config.yaml
arch: "dit"
model: "class-conditioned image flow-matching model"
dataset: "crops of objects in photos (Visual Genome)"
train_examples: 61751
image_size: 48
horizontal_flip: true
conditioning: "class"
objective: "flow_matching"
cond_dim: 192
targets: ["object"]
num_classes: 300
cond_dropout: 0.1
logit_normal_time: true
norm: "layernorm"
activation: "gelu"
mlp_ratio: 2
head_dim: 48
fused_qkv: false
qk_norm: true
inner_norm: false
patch_size: [4, 4]
layers: 10
width: 160
positions: "learned"
optimizer: "soap"
beta2: 0.99
lr: 0.0036
beta1: 0.95
shampoo_beta: 0.99
eps: 1e-08
precondition_frequency: 50
max_precond_dim: 512
one_sided: false
adamw_lr_other_params: 0.0022
gradient_noise: 0.3
steps: 17000
batch_size: 128
epochs: 35.2
lr_schedule: "linear"
final_lr_fraction: 0
warmup_steps: 850
weight_decay: 0.04
adamw_weight_decay_other_params: 0.05
Rows from block 3 of a small class-conditioned image flow-matching model, named by matrix and row number. Rows with one number belong to one neuron. Each number is 128 + 32 x the weight over its row's rms, rounded and kept within 0 to 255. All counts start at 0. Numbers have three digits each. After the name is the row's rms in percent of the matrix's.
After each neuron's rows are labels from the 100 images, of 14976 (inputs lightly noised), where the neuron reaches its highest value: "colour at peak" is the nearest of a few named colours to the mean colour under the peak. Only what is clearly more common there than usual is listed. The data: crops of objects in photos (Visual Genome). In brackets: how many of the 100.
# fc1: MLP up (model.blocks.3.mlp.fc1.weight, 320x160), inputs 0-159
# fc2: MLP down (model.blocks.3.mlp.fc2.weight, 160x320, transposed), outputs 0-159

fc1.158 106:167166096132143131193142185112172131132123184105139106139112136120148122108129090148128060120171119157114144105161136136097121119155087172138157175132184129155112181117105097156078115104161102123192118127072152101181138047128110184092107127088163141161103087140147143135202054134092129117149122164146202096107077159111098093126129124082117095113074123067132204159098166067116145166163114172110123171122127128123170179124093199141116139073077142099112173121137113143154130121135120
fc2.158 092:102092159105063166099101144137115111167130173146138102155090122144121077099090151145096092177129124105154177164128165125122180111150132138151133129142039112098111118139126107080113129067089086194131088151118134128151155150179145118126117141108083101168184151113175121111093119089085169204073091113198145139141075157195131147128166124171113146079065104082103140157145124129151153104107168065162125148145158160123161124093151151089083140095081167104174092172094092163126117110094167
colour at peak: orange (37)

fc1.180 100:144118151118159166119137096104070091150123119088126082161133140119128106162146078171112143164153092048068121112141104174120156125184149156152053111126117105085129145160140151169119153141119095126118078133135096077166146079188136165123129158187110088117127158139104141152106114097123126123150094145124177122083094144103165182076109181123150163084081163099172076137136085114166113072097115078168161162106115127025104108127113121161123103123131197062107109099098175126147156180161102
fc2.180 091:068122130093115139121152104139153140184140069176073100131099110169104153157153161095143161111140177136078168149130096142104115139158170076124115105159110106155069117112117118143131159141084113136077056122120079085173178148153174098134127149171136123081061083127096128164151098172139159105185161118139127089148111120032159120133116158054116140150131143145143160133106133122151089232119145130118119086125111162214166114181105155146093114152138197163161113131145142108126087126103134
colour at peak: blue (46)

fc1.300 107:202097134082186139094143100115205107110140128133121151125104174130072103056109070098106136075155135160117116156158152120154158136163167171110172128105118139153123155118177105149107091165136146095126147129070127150134085103170128162086154120146090145078125155180169069151103093140151191121191133121133131122149133156149140126135098181143148139139154071135135097093136153070111124097063130045088125180137081128203118137185115098133118137084134120145190085149168135177126114121125191
fc2.300 098:177154168170100085105144113069168181073131129096141102108078052112174121197118128170130110083107146084121080204114167134148092045151156125121167146112114153097104142122115128110168145126127101127131105116060147118097113135144138157150095212128081111169104098145114113124127109083100106149148114172084116143136153159140116122104127072133109103134136122100054114119201133125125120081135063072098113137195117150100125149110125155090112102122136146106184169104165152195106122061105157
colour at peak: yellow (60)

fc1.241 098:132152085121079128150120188177178152123144167124116089142117106106165102116155089103168123120168115146115129125101115096131165169152164145107121125147152175131149093130112142112182102140046167115108160137140140093131122115194171153114122118082229133070129144121131162120086135167158178151140102109133128164175098148100138104080132146132188105147115128187167156127107132052190112064109172073105111098146127149094116115053190093143137162080144103142093092071063115119137110189101147
fc2.241 087:149157145127112082173098095145131178132145102164161093095138135138148115076130133106113179167156133108077161141110050119158131104197094092115140037181139060115073136110147166150141093135097094156065102083095163131192164140071093123122109076113144100151186106090160143089151080143103082074095155059117136115081169135151140099127158107109088143135177097167113144154114142127152163082123097106077133140168112147124152134142135089114114112100074123090103152139193149151077131114107165
colour at peak: cyan (44)

fc1.0 090:162144114128136126119131108180150070151150098174087114117131133119097070156167106130104164161164176136113146138106168123081187086090109136145013152179095161073127069107135122115158142108114119082154068065174085158115092128166120140116131175062168094124130122066163136109068186116183184130114144108106141157106102116116141128124166111107125102122133185097145130147131143162129130127133192104111099152134144093102153120094162096117138146184132111138133097125118128201099152156050065
fc2.0 108:132110104074142123146100171117123138166154077079092125182147138136201156132152139135124078092142133111130129116135136137120122078154136110102112116102157133124125097155127163117144158138113175137141111096176095135145151092087124143113163106086139167144125112170177099154188139184091130137171125202176147049109201091164102083070109105120089126059129092120164088094179124112108132097078087136167107144103099135165151159050133127150181069140110138080129110134054123141135126120025107
colour at peak: cyan (49)

fc1.53 091:051120118142145161192106092138089191072151132122142143139178157117137185106148133109102145091116163120160158159090141190143078119139087120158126125130167147148160117188179083134086161168152138129136129153148141135116108057176141116154087168151128127113184133133090175140090077161135184101079079139056134119088130126156133191072112149107085138106138111107080148100129133056119140077133156101156099099143096192131120061093150120129149080128132177086147108111146091175120107098100084
fc2.53 097:152173143155141106127102149200127097153145145152146109135098128108076166109134148079152170142114178167093115178081114140106141114121117117136121111117120136097136200130113096083064115162110086100134170165113071146121114146178170149145186093100084113124143077071109128176121136107106131119100124119121216164154089130166140157118179110131145088151134161112124175068167108100194083073132119109087106092176093161088138095151164201072143170104051151097140177150153121138156117090123096
colour at peak: blue (45)

fc1.207 097:104151102175127169052123172123223109139071159152060114136153134139133147131128134114131104179106109190193110132118105146091111129090082159113128093142118113175133120104129133116141149120124155151072093166133092127148167145130188059106130127062094148108096097157165153184145090172075159104106145071110106107163092103104147127061106106104163162170135067152146174156150060101082113126140147126128151090106183129131132089088135111136109118148153155139181133148144117127098102064050154
fc2.207 104:081084133152114136162128125123142136134161150102075157174148098145142154075140124107111166155177164142180097082120100112133078098096118154222159137125106133108119132122144146131115107137167128132066140149102104115130223119141085158153128127104081117120126109020118141137131063078181170153114131123108200136178105102153199113136170129066138088166101081082205160203142117142164136115090067103120097126139130158153105133130098128086125101122171118147152111126135178151138151128105167
colour at peak: grey (64)

fc1.182 109:155116049150094123170079163114116156101140147136124110147094130102140106114144122190124162152109125104184116155139143117136164162117116142120043143148089201146148111130100079076124139099123065186134156028111128144108117173136145109097127156144110101097154151136143097085114112165092091129115099107159098138127059160160147160164087142164137157095185155156075080168128152159119157113144063129089165134125157004168165126131117119137172153078103134141139106100104162155105131125145078
fc2.182 108:126154173051111172136175121126107112137105100131197093079134112189096123152103172090155097107122120191106124136128142073156145209113104123101140090130098067097123090121119151114121112134168107184113161144073197081125116130103142111183140122087145159126164129075155124212165164091162144142083164082158117135119081135103166096103117121112186155137109110144115161064108054128102145177155154128116154133158104127084179151118078150125102143123172162103097202158124087120098123125116120
colour at peak: white (26)

fc1.302 102:170101182151090148130122146193089091111124135121144170149138139101118081070136151108119146161088116121127130134098096131135251148132159104148119219154150142136079116145134197071165107120134107151085109177102175088148096134126132096127100140103180100142130143146144117148124093172097095129191160189088165137116160128148074113110079106187114113136118125133147169110101075138113112141102092067168080151098128094121117138119166148118149096082129191182065144112140156085171158120182141
fc2.302 098:079082116198153162155111117115120122132136169123147107100133118133138180118122130093173111127133171085155118109088096150115160097101139152133088163083168138169189055175112126103196179141106144146149179203116153152104164154091161137120141124125138123198196090086124152168097152131151143150127145119107178135161118094152111109176157169124153094114160164132161124108112112092060227093080106117183148144186147120107114152089116123154130171103131122138205106172159158107174138121143076
colour at peak: pink (26)

fc1.27 094:107120144132117070098160149132215185140122127181123108129157159187165097162149080100151147139123156146133086151156094112163114133149117170144096150117146091130076128115154117117130141150170168155105060095105094124154103113116087107126064118186119126115112131145071086166124130202203138101095151161132088165148166121170177103096143148123153110081091078096063118162146135087163121105107112120114140125122105121084111198165192126089105137207129133161092164065126135155174137170070125
fc2.27 099:099117183172099106118137044144107127156173111079122135141118104148141103106181089055112150106114149096130107159115129142115105125186163200171094158144094038108129164142084135115131112129128138140125091126145151143107174115116114132114129162099146118204149131071078115056143099104065113143125136073109119185104078144069191098138077113093095108146133127130146118112196115151092152147071102137108112103127116134144155113104119075083150169119185188099148136183126158139178110074156108
colour at peak: grey (84)

fc1.161 096:149111127132125154138169130116124138078144136144099105107094106100096105128128134138101097123117136129113116099128132064119138122134080083083168101167185162172144150179124161118118191071125146096181092164101188088098174153190103128156122160082131188120184080078124143119121031116098133173145117137150117153123100163102131073195121144157060109100126132196054132102160160139129126147102094097136148113152180107089132110155120147112100149140126190127142060100070162155145190150077107
fc2.161 103:154168151145147087205107109128175103108113129128161165129129158144104151075137091156117142060211115127088116071061161167087140101149140119081096089222122162151129130175158177141108204087128148127156075164105118113085153105164105121123143123133131090168126137129121105102152172113167095116110138128129139120169136158094103118087125135126113107059067132091138089087110091103149103160139168171136100137144123145145152204091103101156114083102140068178157134099066105160141127173171099
colour at peak: grey (61)

fc1.236 092:132111131161121152137105126093134176098113141098180108105140123136156155132094146179078094154110113199115142122149169064082110135138149134103171109157125135163122135114110111190166051042149148142071084190081115183103144061095096160117152105136143119138061095114134137114143147133144175130066146090116113124053141149142110087113116182096108093142106125193110059132134121111138110095131097095110079176095096114149143096153045113106130125121091178144087162084135113153133109066116090
fc2.236 103:134146138110103096133105088118083202142123068133191139131145139167069123157156137138104113175106127169106096131167076119140163142142200213124140092147091156094183092115096159207164089120111073121137121143136083128090166146160161136117161079122139129111119123113157121095114145108147155078136160142108091122103140103112105135129075108132138139156123130127081111097116097125172146101108144177149046155110126127137188164109125057142133174078184180193092091089123110041161122141168122
colour at peak: red (65)

fc1.149 102:084149136143119095065113171124154128085162110150104092131115189166118149140149152176119142101189151135175169151088127142139106138125143130188147166109162128104088054123156070098114126125127094161181099128137212167045121110155088139151091145082137088102131178135098116087100162132147153140063194110073170127077113126159133128137059157124094162125115141152080175139122095143153088141113113129151123071115163114149133169160092113093124104095091150112107076076144153128064125139198153
fc2.149 100:136145105134128162113097110128067181177151139108127142083096085076081125120189159123180141149137125088064168121109154114191088187120107087144109074096155119181156132078153124154157141168109138147175094075112137078070152150129128109132206121105118169087066091155151171110143113153127141147159157133087133149108196169122095088149106081151124145184107164107092108164091118148173135163091113169092150114100189120093093087154091172142118184142130153115182144159162095098132152142114133
colour at peak: red (38)

fc1.86 094:102110168077118136143169168083087107159120146124160112169075190127095074148119161120186149097194150200141094162164149174091140130127053132113173148089110058104125116145149139119106107133152129073093108140133125167163173156135083166129099104131137149110155107105097158126160123141091156106131128116163170165122096139055142125178169153153170109101141086093132142134182143203090105161181112110178076145135153130149119119169123159100064166159132072096095113176089131197122118116155123
fc2.86 102:152108153113102096162109124084145067110136159154121149126124079152140144199108137137102163110114112110191142098114140120098091189137141107141139140146104069159065143128171138113116140173160110035158151096147058172111106116105170172163110161154121108172147119152197126128108067150163138145095092141116177116084154185165120137162147136105151126087139129076139158134128129158157117147093193166156145066137069146119169153149130189130089158122089083158098117143134090166129046132191081
colour at peak: pink (34)

fc1.128 104:150134137164187206107166149103065149132138101137130175090168077146159228113123078136113084129126124120139086125136129142086088105134082147105141152096135180111069122125122210105111096096109119096102098110076134109141101105134075083092045092075078095129140108161107183202091152119129128092093124104153122197146136104116138128110112164166126082085167153151136079111175189113117120139143119165155129101152084117093100113133147174101135110123081124110105170107126130124145091187134118
fc2.128 097:106111149134132155118122166107118122055146140115161114177124125072127154116123086085125078113118182123155074117167128103081119173094169130076098078140127127124077212104174143178113094078130088166130128077134111143156083195174160138170151100120157156111072177127118108164129149127115116144138131106098075080159149166108136100097131094121127102116177101150166131105151144104113128114179106118111074085193086137152116168169120096151187149074121147110115056182199111063108105099132143
colour at peak: red (42)

fc1.94 105:124150109138099158095142067119096125125128100151077148099102132122111160104119088137107095163166090208118151131106096168128091101098082081164063131100110081160106137108132140140156128081146101093139171113135168084157151225144101099128139166137139089146149147125120131213131145121078073098153135142145088086144070102083130074181132191119161126109113139130138105130139141085106090139139173161115198114180156116088119134117124140042102155134188138162086122125117166077057107149087113
fc2.94 101:129171157143137106138132139115130220073163176134142052091113127109133093139169117124145111179113159134192105166166116107114137140073019221152154150094129147134101183077130118092134130133166090148102195171166134097091126190171081177155081141135130167156155094133153151106106105163207138099114125126094175152109126127119132150169119107127083131067150109064150121167164181142140116116108087118164119130138173118121153113077098164120127113133141132120079113148137140090136086121128108
colour at peak: red (54)

fc1.231 099:169127116137158183117156076121116116181127117120119113134130078161135114128196115149107096131120106105126139089115146189141155091069069145137121114174111145167155202130111150070171132104124091100125060112185124064104165110125128159089078063100187108100133131107119117121109141095126211086101093164140112107101123136085133128173126125126094133084104147090187135148115130071160097095171135084164103112154071109182078089141065105140104154114152099121137158159070069108102166160145087
fc2.231 108:118131126083150104157135125110128180129202143103156097138097171081131119122201139137105060138165192131106134110094134087163202115093128124108143111150073097137183082107127126133173157121140158142141179095198101126059056153130110141129150118160098107164095137162200129092114119160154134133097129132126178146133093132108174070090100113106142107115108190062098164114126117105084108166139155145125158116156137167117113177206130154131101094172116171105146086094086103111148122155091056
colour at peak: green (25)

fc1.142 099:077140159074127064128133128159148102132095123103155117121137179135097096142141195108107158107149120127136114141101100036110145121118085133128073115138127085146114209091151123113151142141122116147168116167138116119107107138093182131111052131113148118137129107124130179160044118133102063148162085148123168170093128132118124187081131104141133179180104142132067115148092091067169144156121124047101143103125116120191157175063153055162139151134107095145193143152142081111154166153095127
fc2.142 107:105126090152105146207128109119125133170150133172151167107171088145156151191115028135103164191152085104133142138102057078119181110092148133142139074215102115106150116154158105118136159122089095127076168112160087188168106142138108124161086124133072102160106096136125172107166137190109100175121085123190148184115080131123085123136111083083164129109112138093147096056130133132151113128132104127144137116149130111068123137143097101066158059128129151104139127171122081136126130132125168
colour at peak: cyan (36)

fc1.248 115:195139118117134157178129073078109111087078183120148144107201106086112089207131190140142155065133100109179170100132138121103142091189125153121147141121117092167111186108155135112129111143133146099115129082106129128104075112092109150158123220133130151137130158093074146141200136157089128178093195130114117168109187136105106156106144111125112145140198088136134137174134100151141137115129174156113166097061066120107123145169153094096143141126140105164127089184139089176130119173097113
fc2.248 089:092102106104130173117020113154094087077128159159173180126075140125131091191121107124173146118152108107097143146116147134148152128083106058122090180090185185107107090106093109160148091152184124079158134108145123072134122115130151130128162093126121127152131161130138142173096095119159123175126069153152099125140169087182120161099233099178121182137101132143107138129123130188150115147129101173168121077101141137118101078120159118132167105126135178117148150174173143183130156125162185
colour at peak: cyan (32)

fc1.32 098:125163129121131137071153049090112180139137126075101044148049127135151137114163145149160172115101136074136150160178124141121118027130150065092132112122101138141104082121158120121135109158160097178112171133125204111101105151139159111072136085145145201116149116147132151162169124121047070118140076110140103121118092110108126139132124149112130124129132113098097103180222118128077123100145129113154093187143182147156115129138111158148160104127133134167207149090148172122122115126087145
fc2.32 104:123114151143100083145089115150119100132116092167095206150179129122117158151143123159144046113122159123121166168107099068107109036142147200164145148126100122073169130132164077086143081135094144121104112146149120179097089126113141122115145142089128085049123114075114116121116126125185178079121160103134082117059091104167074074113125083146101120085147148161168062148135107145154185076116174139095144102150194165093164120116122151165146123165171122135095120120104117128100095157094123
colour at peak: green (27)

fc1.10 100:146107135121136156137156144093189120144170130049112113078098143186183099154203121111154127148155093096160151141148146152125198108059090084172084121131183112120129150107162190144136221137164145133156067126119108111070163096124135088171101171189116131123153134141109109181136094172066139151102124087126146081192129118113135112151185146113161087142048100131147116144083129151121089137149145134105190105111119088150097130166130158114134121089125110190142149130089121145118172143099118
fc2.10 098:058176095140168126066101109108166113150177113147093092155111086183131102136191112092086078105094148123096118177197013104168166133157109086169176060155096118182160114072134114121151161104162092156172079131131149132097147102151111122104089138127094148109114142089120137144149146100147123142134146200095112141138125089147145142094128101123139115126118147089110148163149142072126083133102095131152081146116119126125104187132159158171108162159138156184106105100121229150132131124112102
colour at peak: yellow (25)

fc1.247 100:188150144104113099147161107121162144106141120114181135148140137101108111086126141152119141120152142137100097112136144097072160104036153135121104109178140142175068132173151246168114098091150076152135105080213119144098094115101144154132199083136152105134075112100119087137192155130107132125139100156123147134149091200122111129124081177112096137219177100117073132077154094114133111127099143168146138151075141125087129132133126113120135092086127098073099158092110118120167100118183108
fc2.247 099:158142145123112124120108124163079120191089124124130107066132101147104110090148155143083135121126149154119169074107165064109084087115128125120136213106088118146090145149170119129120138157154092168202165138138115076097095103052179077151133192072079140118122103087103130155089092142136143159181150092119099164128098148166078146155143061160133102113214175126153135093175132098094081114195068115128115155132121113140142141137118123162114207113149159123128137091111144095109121167180134
colour at peak: grey (77)

fc1.133 101:123081094098116139123105058133149159122107137112123107127135136137146165146079143160134114100148123148115122138165115144076132093117174098186157091158150163128120111089107072160114178181130102118158116115107167115197105135144149104145104138114121115115121124155129107065140106127074101127131159143116169152159152124108216136111144140110048123125101156114163195119075140175048150139174134174114093110152116066203106046104133056135114153090060169140133089101144107049163179138105119
fc2.133 091:104141072121124134164064139163091109129156081153131161149115129061118141177109127147164134130126092093140085170141145153092177171136121103136118122127115074093130091157189105076086080188154122054192113105092137145127063030130166116106131109166170148166079117129090069138134151141142139136151093096129087135120092172196183122122155127083131132101161187118133154112119174156173128134110149099161149093125072123051152083119124115124150086150139082095140137103142171123150084099099115
colour at peak: red (42)

fc1.89 105:134122126139084146114161097150145094085085123145103117201104112149140114148147086144172158156089095136117181085117135068119143180098105091108156095160146113163140139145108148099111129073214158161160142141149107121180127115141153140072132126177132114168114116169130146178109129122092139111194166141140155080116186157131068184176116164178071131166128111154136160162090118157139109096125072102097153091092143114118142088069134146138115142189216087142139213133125085185150109085143145
fc2.89 096:120125185102175101120119073174044131096129109109157088101131147141142097173117217196139127166117052109171166168113129190160172166099144112123109090107159078147110126179079120172138106108102107120140113156148138100116121105068121092083161081086138168184140162099180122170162093100143090115165087085116131123104069128099135097141142132117080160155142129151133161125087083114105132089183196184113114113082130160090136118151101143116116121138102168124088150091104085122178132112151145
colour at peak: green (35)

fc1.130 096:150158168091131167140151141127139127064110139119148137162170119164137142138194057120121169186171114141096123122169128107115128129118114058123068124163177120104181073133091111064165152148169151134178115073120117143143133192122069077128173100097082073131102108110123106123109043123148151089164130145097098115084123085142150084152097210127161107087187128170138079102125157100107121083118104199107153114088174188105114149102122134169150144159141116141153085128083101115139112120125141
fc2.130 090:141112086140062085173155088228112087129098170160165120101085147103180163143158116162169095085100132145137122139120163131097141079110124187097092146143075126096151095145134142079130142175179127127138118180150167129092133161146099156140046141166158150076130111150147131094150189113119111082082130131148093085168131134127181125104080120104133184064117166110136062133147120125176141123105117120151162129145148096172100107224102133122130136072131140112127163144120094189157097152175128
colour at peak: red (34)

fc1.237 097:163153134101111150144096115131088125186106078119195144182110118124126113140175089106135137124088144166137077103117111089134163065130115194098164122093154145109114154201119151097168083199144126143115136104083123175116113170182134101174139107152173081083072105127124190161143148150119133126097202125126158159110086129062090097072103179143129123176184127162135180130132168146143190150140102139152151091114150112093103108118158139125115123177125065131173179157091160166170167163113141
fc2.237 092:145068128088179186062144156173181131122126192182131133151125123125144095129146170106121150168092230089143122121124153126136092116129159133120099135069094118088139079111141185146191205094106111123113129144148146107131107103206146142136152164126162148120102198130101108154097093159121140172103113119122136168189123091088123184141090135063123091100133117132157108129162113185163122148145066079088168086148117113138126182107104123128135170169106161087121074105169157142145131134088093
colour at peak: grey (83)

fc1.249 099:058150105142087172137118090095146102131092126088094128062141103106072114107125133125204103126128097139145132118111120136125100083113152110135150184179067114111134180149115135123171151117124163113137160158083101090095129137144137099103131039169128152115153154113094114187139120146128179146152131152114098140141051171143145118133175157095060160138124159125095092125150197139104133158098117106095117143179136140056102150064132050179092139070158109142091182062140111077177158122114143
fc2.249 101:152183140135097102122121063120169098136090165161129115115087133138135119133176200142173142130114151068185194150089179094128092110174132102131118081176091105128119119165183114122184181144171147114102172143108170127171160089113095104125139098105181149082146134113174200162124130135119088170137145125162131094128139139148177089165149175107080148143175064101125148083152136113096140070129131173130104186114123103162083166031134139103127088131101106108107175141126109142081147171113132
colour at peak: blue (70)

fc1.306 100:102083134124096059119127123196066101112135142102126109108151142170141112118134137124113081152120133138133119105126128180162162147136100098094136208083134156126119070069087165178091141074120140102083110137160090137076140163156117151135116133157053131255144144102181122098094116157126185042115131132104135120130115105143100132092140159174074142114156029135133098158144124133182167090151137133129124106090085135144107100075084145164110121120090161152112182132134150138169119145135136
fc2.306 110:132153084132061169103130143135121123162124127169182109131128111205087140170157079164104146131105050118143078069179170133130126148088142125193117101098139146159143143202126130130113106161153152125152109173139122146192164166137108152115107121104132179110152145109143091092179138075149094156098066108100058077095119130108116126123159113082128109116149181148196130143177094146115098096115195122061179064149135149142150168092176074143113105130112130102112098146176107110149107105107170
colour at peak: grey (77)

fc1.19 109:136087153140066129141077125211122122104119137102150189151074068136121144083164084103126115138118109158132159110141142133091114167078169132186111132122147163081146177131132094157115113186150149086096150138108103118186151103129157142089116156107086116095112109172141116076133186140105135164105088119154136212173071094163185093127095154112106113136153169110179162166140095150116184183127115105159119127134123066093094097155112156082163094104182183108121085138162162096142134199138106
fc2.19 097:066133149135117128116146124077098116151117163112104164119118173112137061132122121142105083155155128087137094107152123173081124125112065150090095165128042091104125128083136143108129088109125095114153118189085154114150089158113096115135102110171079148126091137097172125117116172157127168125128132165077180142167110098125185166135077147195139048149202091128107071148194146128123182107125138105094089164097111093136063151127118097134138161094127131089129111137196152108041128076132160
colour at peak: orange (37)

fc1.298 102:065118171148162153130112189152116154088110106115119158128095130115151127142179148155120171105143065106167156139195127132074190136143127127157141160134196147153129109149140103091106164108133148134142096120045122132160114118100141111096128112131105109070139175136163077104128165102173141059142115103167183130095079109095115125150120144116171133118164127108115157074093084147057169161094079166158154188109166099070154121126154072157117124192165163147187087137151067086112082147129164
fc2.298 093:147132125131133105122168141199106155131095127143088148085144107194136124202161143099070161122120112159168115119133092112177110147089103096207143100170162116108146103057129098142114111164116157118118092085113162144149078077128075123167127175157174159096095099179128128174154139119085126123120186084129164165119107095128144092112117154143107158126159167075162084132135101089064151120153125179175132082116033103207147192173168135095148113156115139119113101134142092093157142120157133
colour at peak: orange (42)

fc1.39 104:136157082087210128141109120158141169134166150106119125060128188107101149165122170153128076117101120150060140149136070074092122117130146090119098149152057126171132128168138072128119126160133152097136107146177119157098076099115156139154165057174117142086174174149154119178082158133110129167131116095106177121089156200197112103125132115085119131135142137116108124115152112097065064120138172158182156133116178104113114115134134063115129123099156151067116102110080083104070122096136173
fc2.39 093:117079169132202150129109094102154108161101146143175161111167087103141115122147133093142138182084152156049175123168095110143119125095165168114099186143142110138154140089087084054127184083147114113161071155141124132172163149178148099208177130102190102110157121126091095102142111132164104102082101105131154113139101148114157116104134104149097116163076163161017116187111109126126068162129083149153133146125132145163162100132161119102128153126120155099166163080103126088165092111162125
colour at peak: blue (50)

fc1.143 093:156132111163158172119149143113189139180113168143115064126124124106069142128148102159125132070131117134128128209112096203147141113147110129095085145139169041123132147097105106129128186100133177116096106218109088150129102127124193086166147108100112068079129178123117146087124087086086135149160096118122139114093172128155132096116092117186080146154125108078105132150139172125114162158089134153087127156107130140172093162065094113111085125173127132080069121093143162121081111131051117
fc2.143 102:188123118091128118156133146159129102147164192167149175142154135072229155138138164128166180074098136129140060151185147157160095134146121170097105115079139148101113181096123081130152069131122078098186104187125110170101130120132115075136144108114098179132123141165132138133187124096191099101112121109136166104111111137076127117109115121173106182100105125151147172135113113149132145121186106042133102213092112129122107105049089148152095133141125130185136127148102110114155152135143185
colour at peak: blue (38)

fc1.52 113:151088123176128180179174204147088144089134159142150185082110141079158085096118079141120109188137135127153113131086126081117215207105176153153108156117146109105138144058072081127145106111112153133137159135150189106097159171148131147120111163142127166107095118190166121124110128141113145148089152163126138093167148101151104061165129116151088141064135136100114079054090133173173100108137167137196151128158111146124126174102177165109170140131134112120129154114135073108129138076134105
fc2.52 105:184124162084114102119133093136132107169113109113117185166151130166157139099116205173093106099151118121122084163141127050087087165116135176078141088180106117112149107145082135144143189194132128105175089121131123093138172106132138130100120116089080086100136117107089091157173145140122133122131116206088157063137164111093096087112150198105118142133210062114136099104147148136145131122147143120173151105165141116100137171060099130101149158136196135123165176109150184061132156109123101
colour at peak: pink (32); yellow (27)

fc1.258 100:111106088121134094097148121172152118071137128117191078130057163084124062115167077135122128154096138090084138042154124180119127176112153131129151116134119136116124147081141097107103109101166095163042158141161143135150124052061161118124149105187094130144202167137144160130140115105120141115098132074149173157127080168185192176128129091069057123135147129141070122149156126160117146142150095110131117173175099116113131104090145107096119108107165142090151135133092137166122158195100125
fc2.258 102:136159115176100155155201107126092125110148104141136104141105117101162098076166180109131111104183218147131129176188083121103118057169103111131098142142083133166156119107138154115094128152149146131133145066137135178111087143123179134091194150128111096163139222160147130115126161124128138110099107099122099139081203132116157103132084156097133082132162138169160147095074168124094147157136123091168136118186138143158153121139071073124143139134171050134155179186164154114123140106065112
colour at peak: orange (48)

fc1.195 107:143153127140133111155130185196095178170142039136053156146131085159171136115153084117089128097123115129145056108101101081159138101121106116132132112091148215078079143127183158154097107110103064132106081100173136109104148140147150147094120160069125124083146116175134145157141105154097143112182124132103158098099109126141160121153105115117147154061133125106176132113091123126143143185137140117189082111112078118152129141134120121134169119194131063115154174182107131149219125142078166
fc2.195 098:107168135158085203047115126196118189130121181152112105129136146091137146163138150158137118146136158075140190150110103109167126084085116141106128156112117138166117085113108136070152084161084119145145073133142080158113115145169118194107169144112118164137131133145146092144137098114144127050170166115113086171113117192105140120114145143171103077135072104203127132166139172128094093136184189110149121099100182120122168119141166143060130072144135150099160099080105104141081163185112138
colour at peak: grey (79)

fc1.82 097:144160107094153106141166175130124094056116152105161152119105123073148073071194117087086134126150170059170150110165148122109122086094077126110138134064109113116094113104127144055170148165166130085123066112066102143141085135121116081112058167121124160121090153109135138176104148148080130162142134135184172068190118071077165133109084170123110107086150125163130151154121079155100089119199118163164154163111158153192128158147098169111153109148131134128116106113107134123118115083126101
fc2.82 099:131105108108068118069053143148062147081120063125163134114087128108161108152124103112179131146074099089125147124165130090142179032168196134126130129127143148153149128087100107073167112110153112125107156142093141154130106165039133081148138151122084120171142143130152135112157123149180106172079088116132130137115166109119079195105152128099147158104160134112092122154149125131120183136169085061148113109131091068095191104068125120141063105128132080082105135113091115167159140120094110
colour at peak: yellow (64)

fc1.93 094:105143109091086114126089132087147139130182146172084142146130159129073118104056134144139127196142154123063157110095118143111152090147145150155144110142059172057135104137075130148134176151127158144096101104102127146154055091218174084154157109116171131146117083144138127152128131125166145099067133160065131125138103113146129185130110199136119105076057155112151168110175105106131104148136079169094193129134157102136140143128070138078131079115088108180131161149088122080133122177145105
fc2.93 104:085131097107122167113110129142150170097138156090095144147136091067125154156135124073044135132101181062131125157112105110133126126155115198141092184172151180136096134120152136123156084154092091125142115125109127140097130107127180086159067098162126098136081176088051101124109148148085139106148101147178126128141192114091122070108040182124095135119056107143114177180102111147126100177173096186138135178155123135118157156120063121111122129129098143167143154110153130127135096201091124
colour at peak: white (65)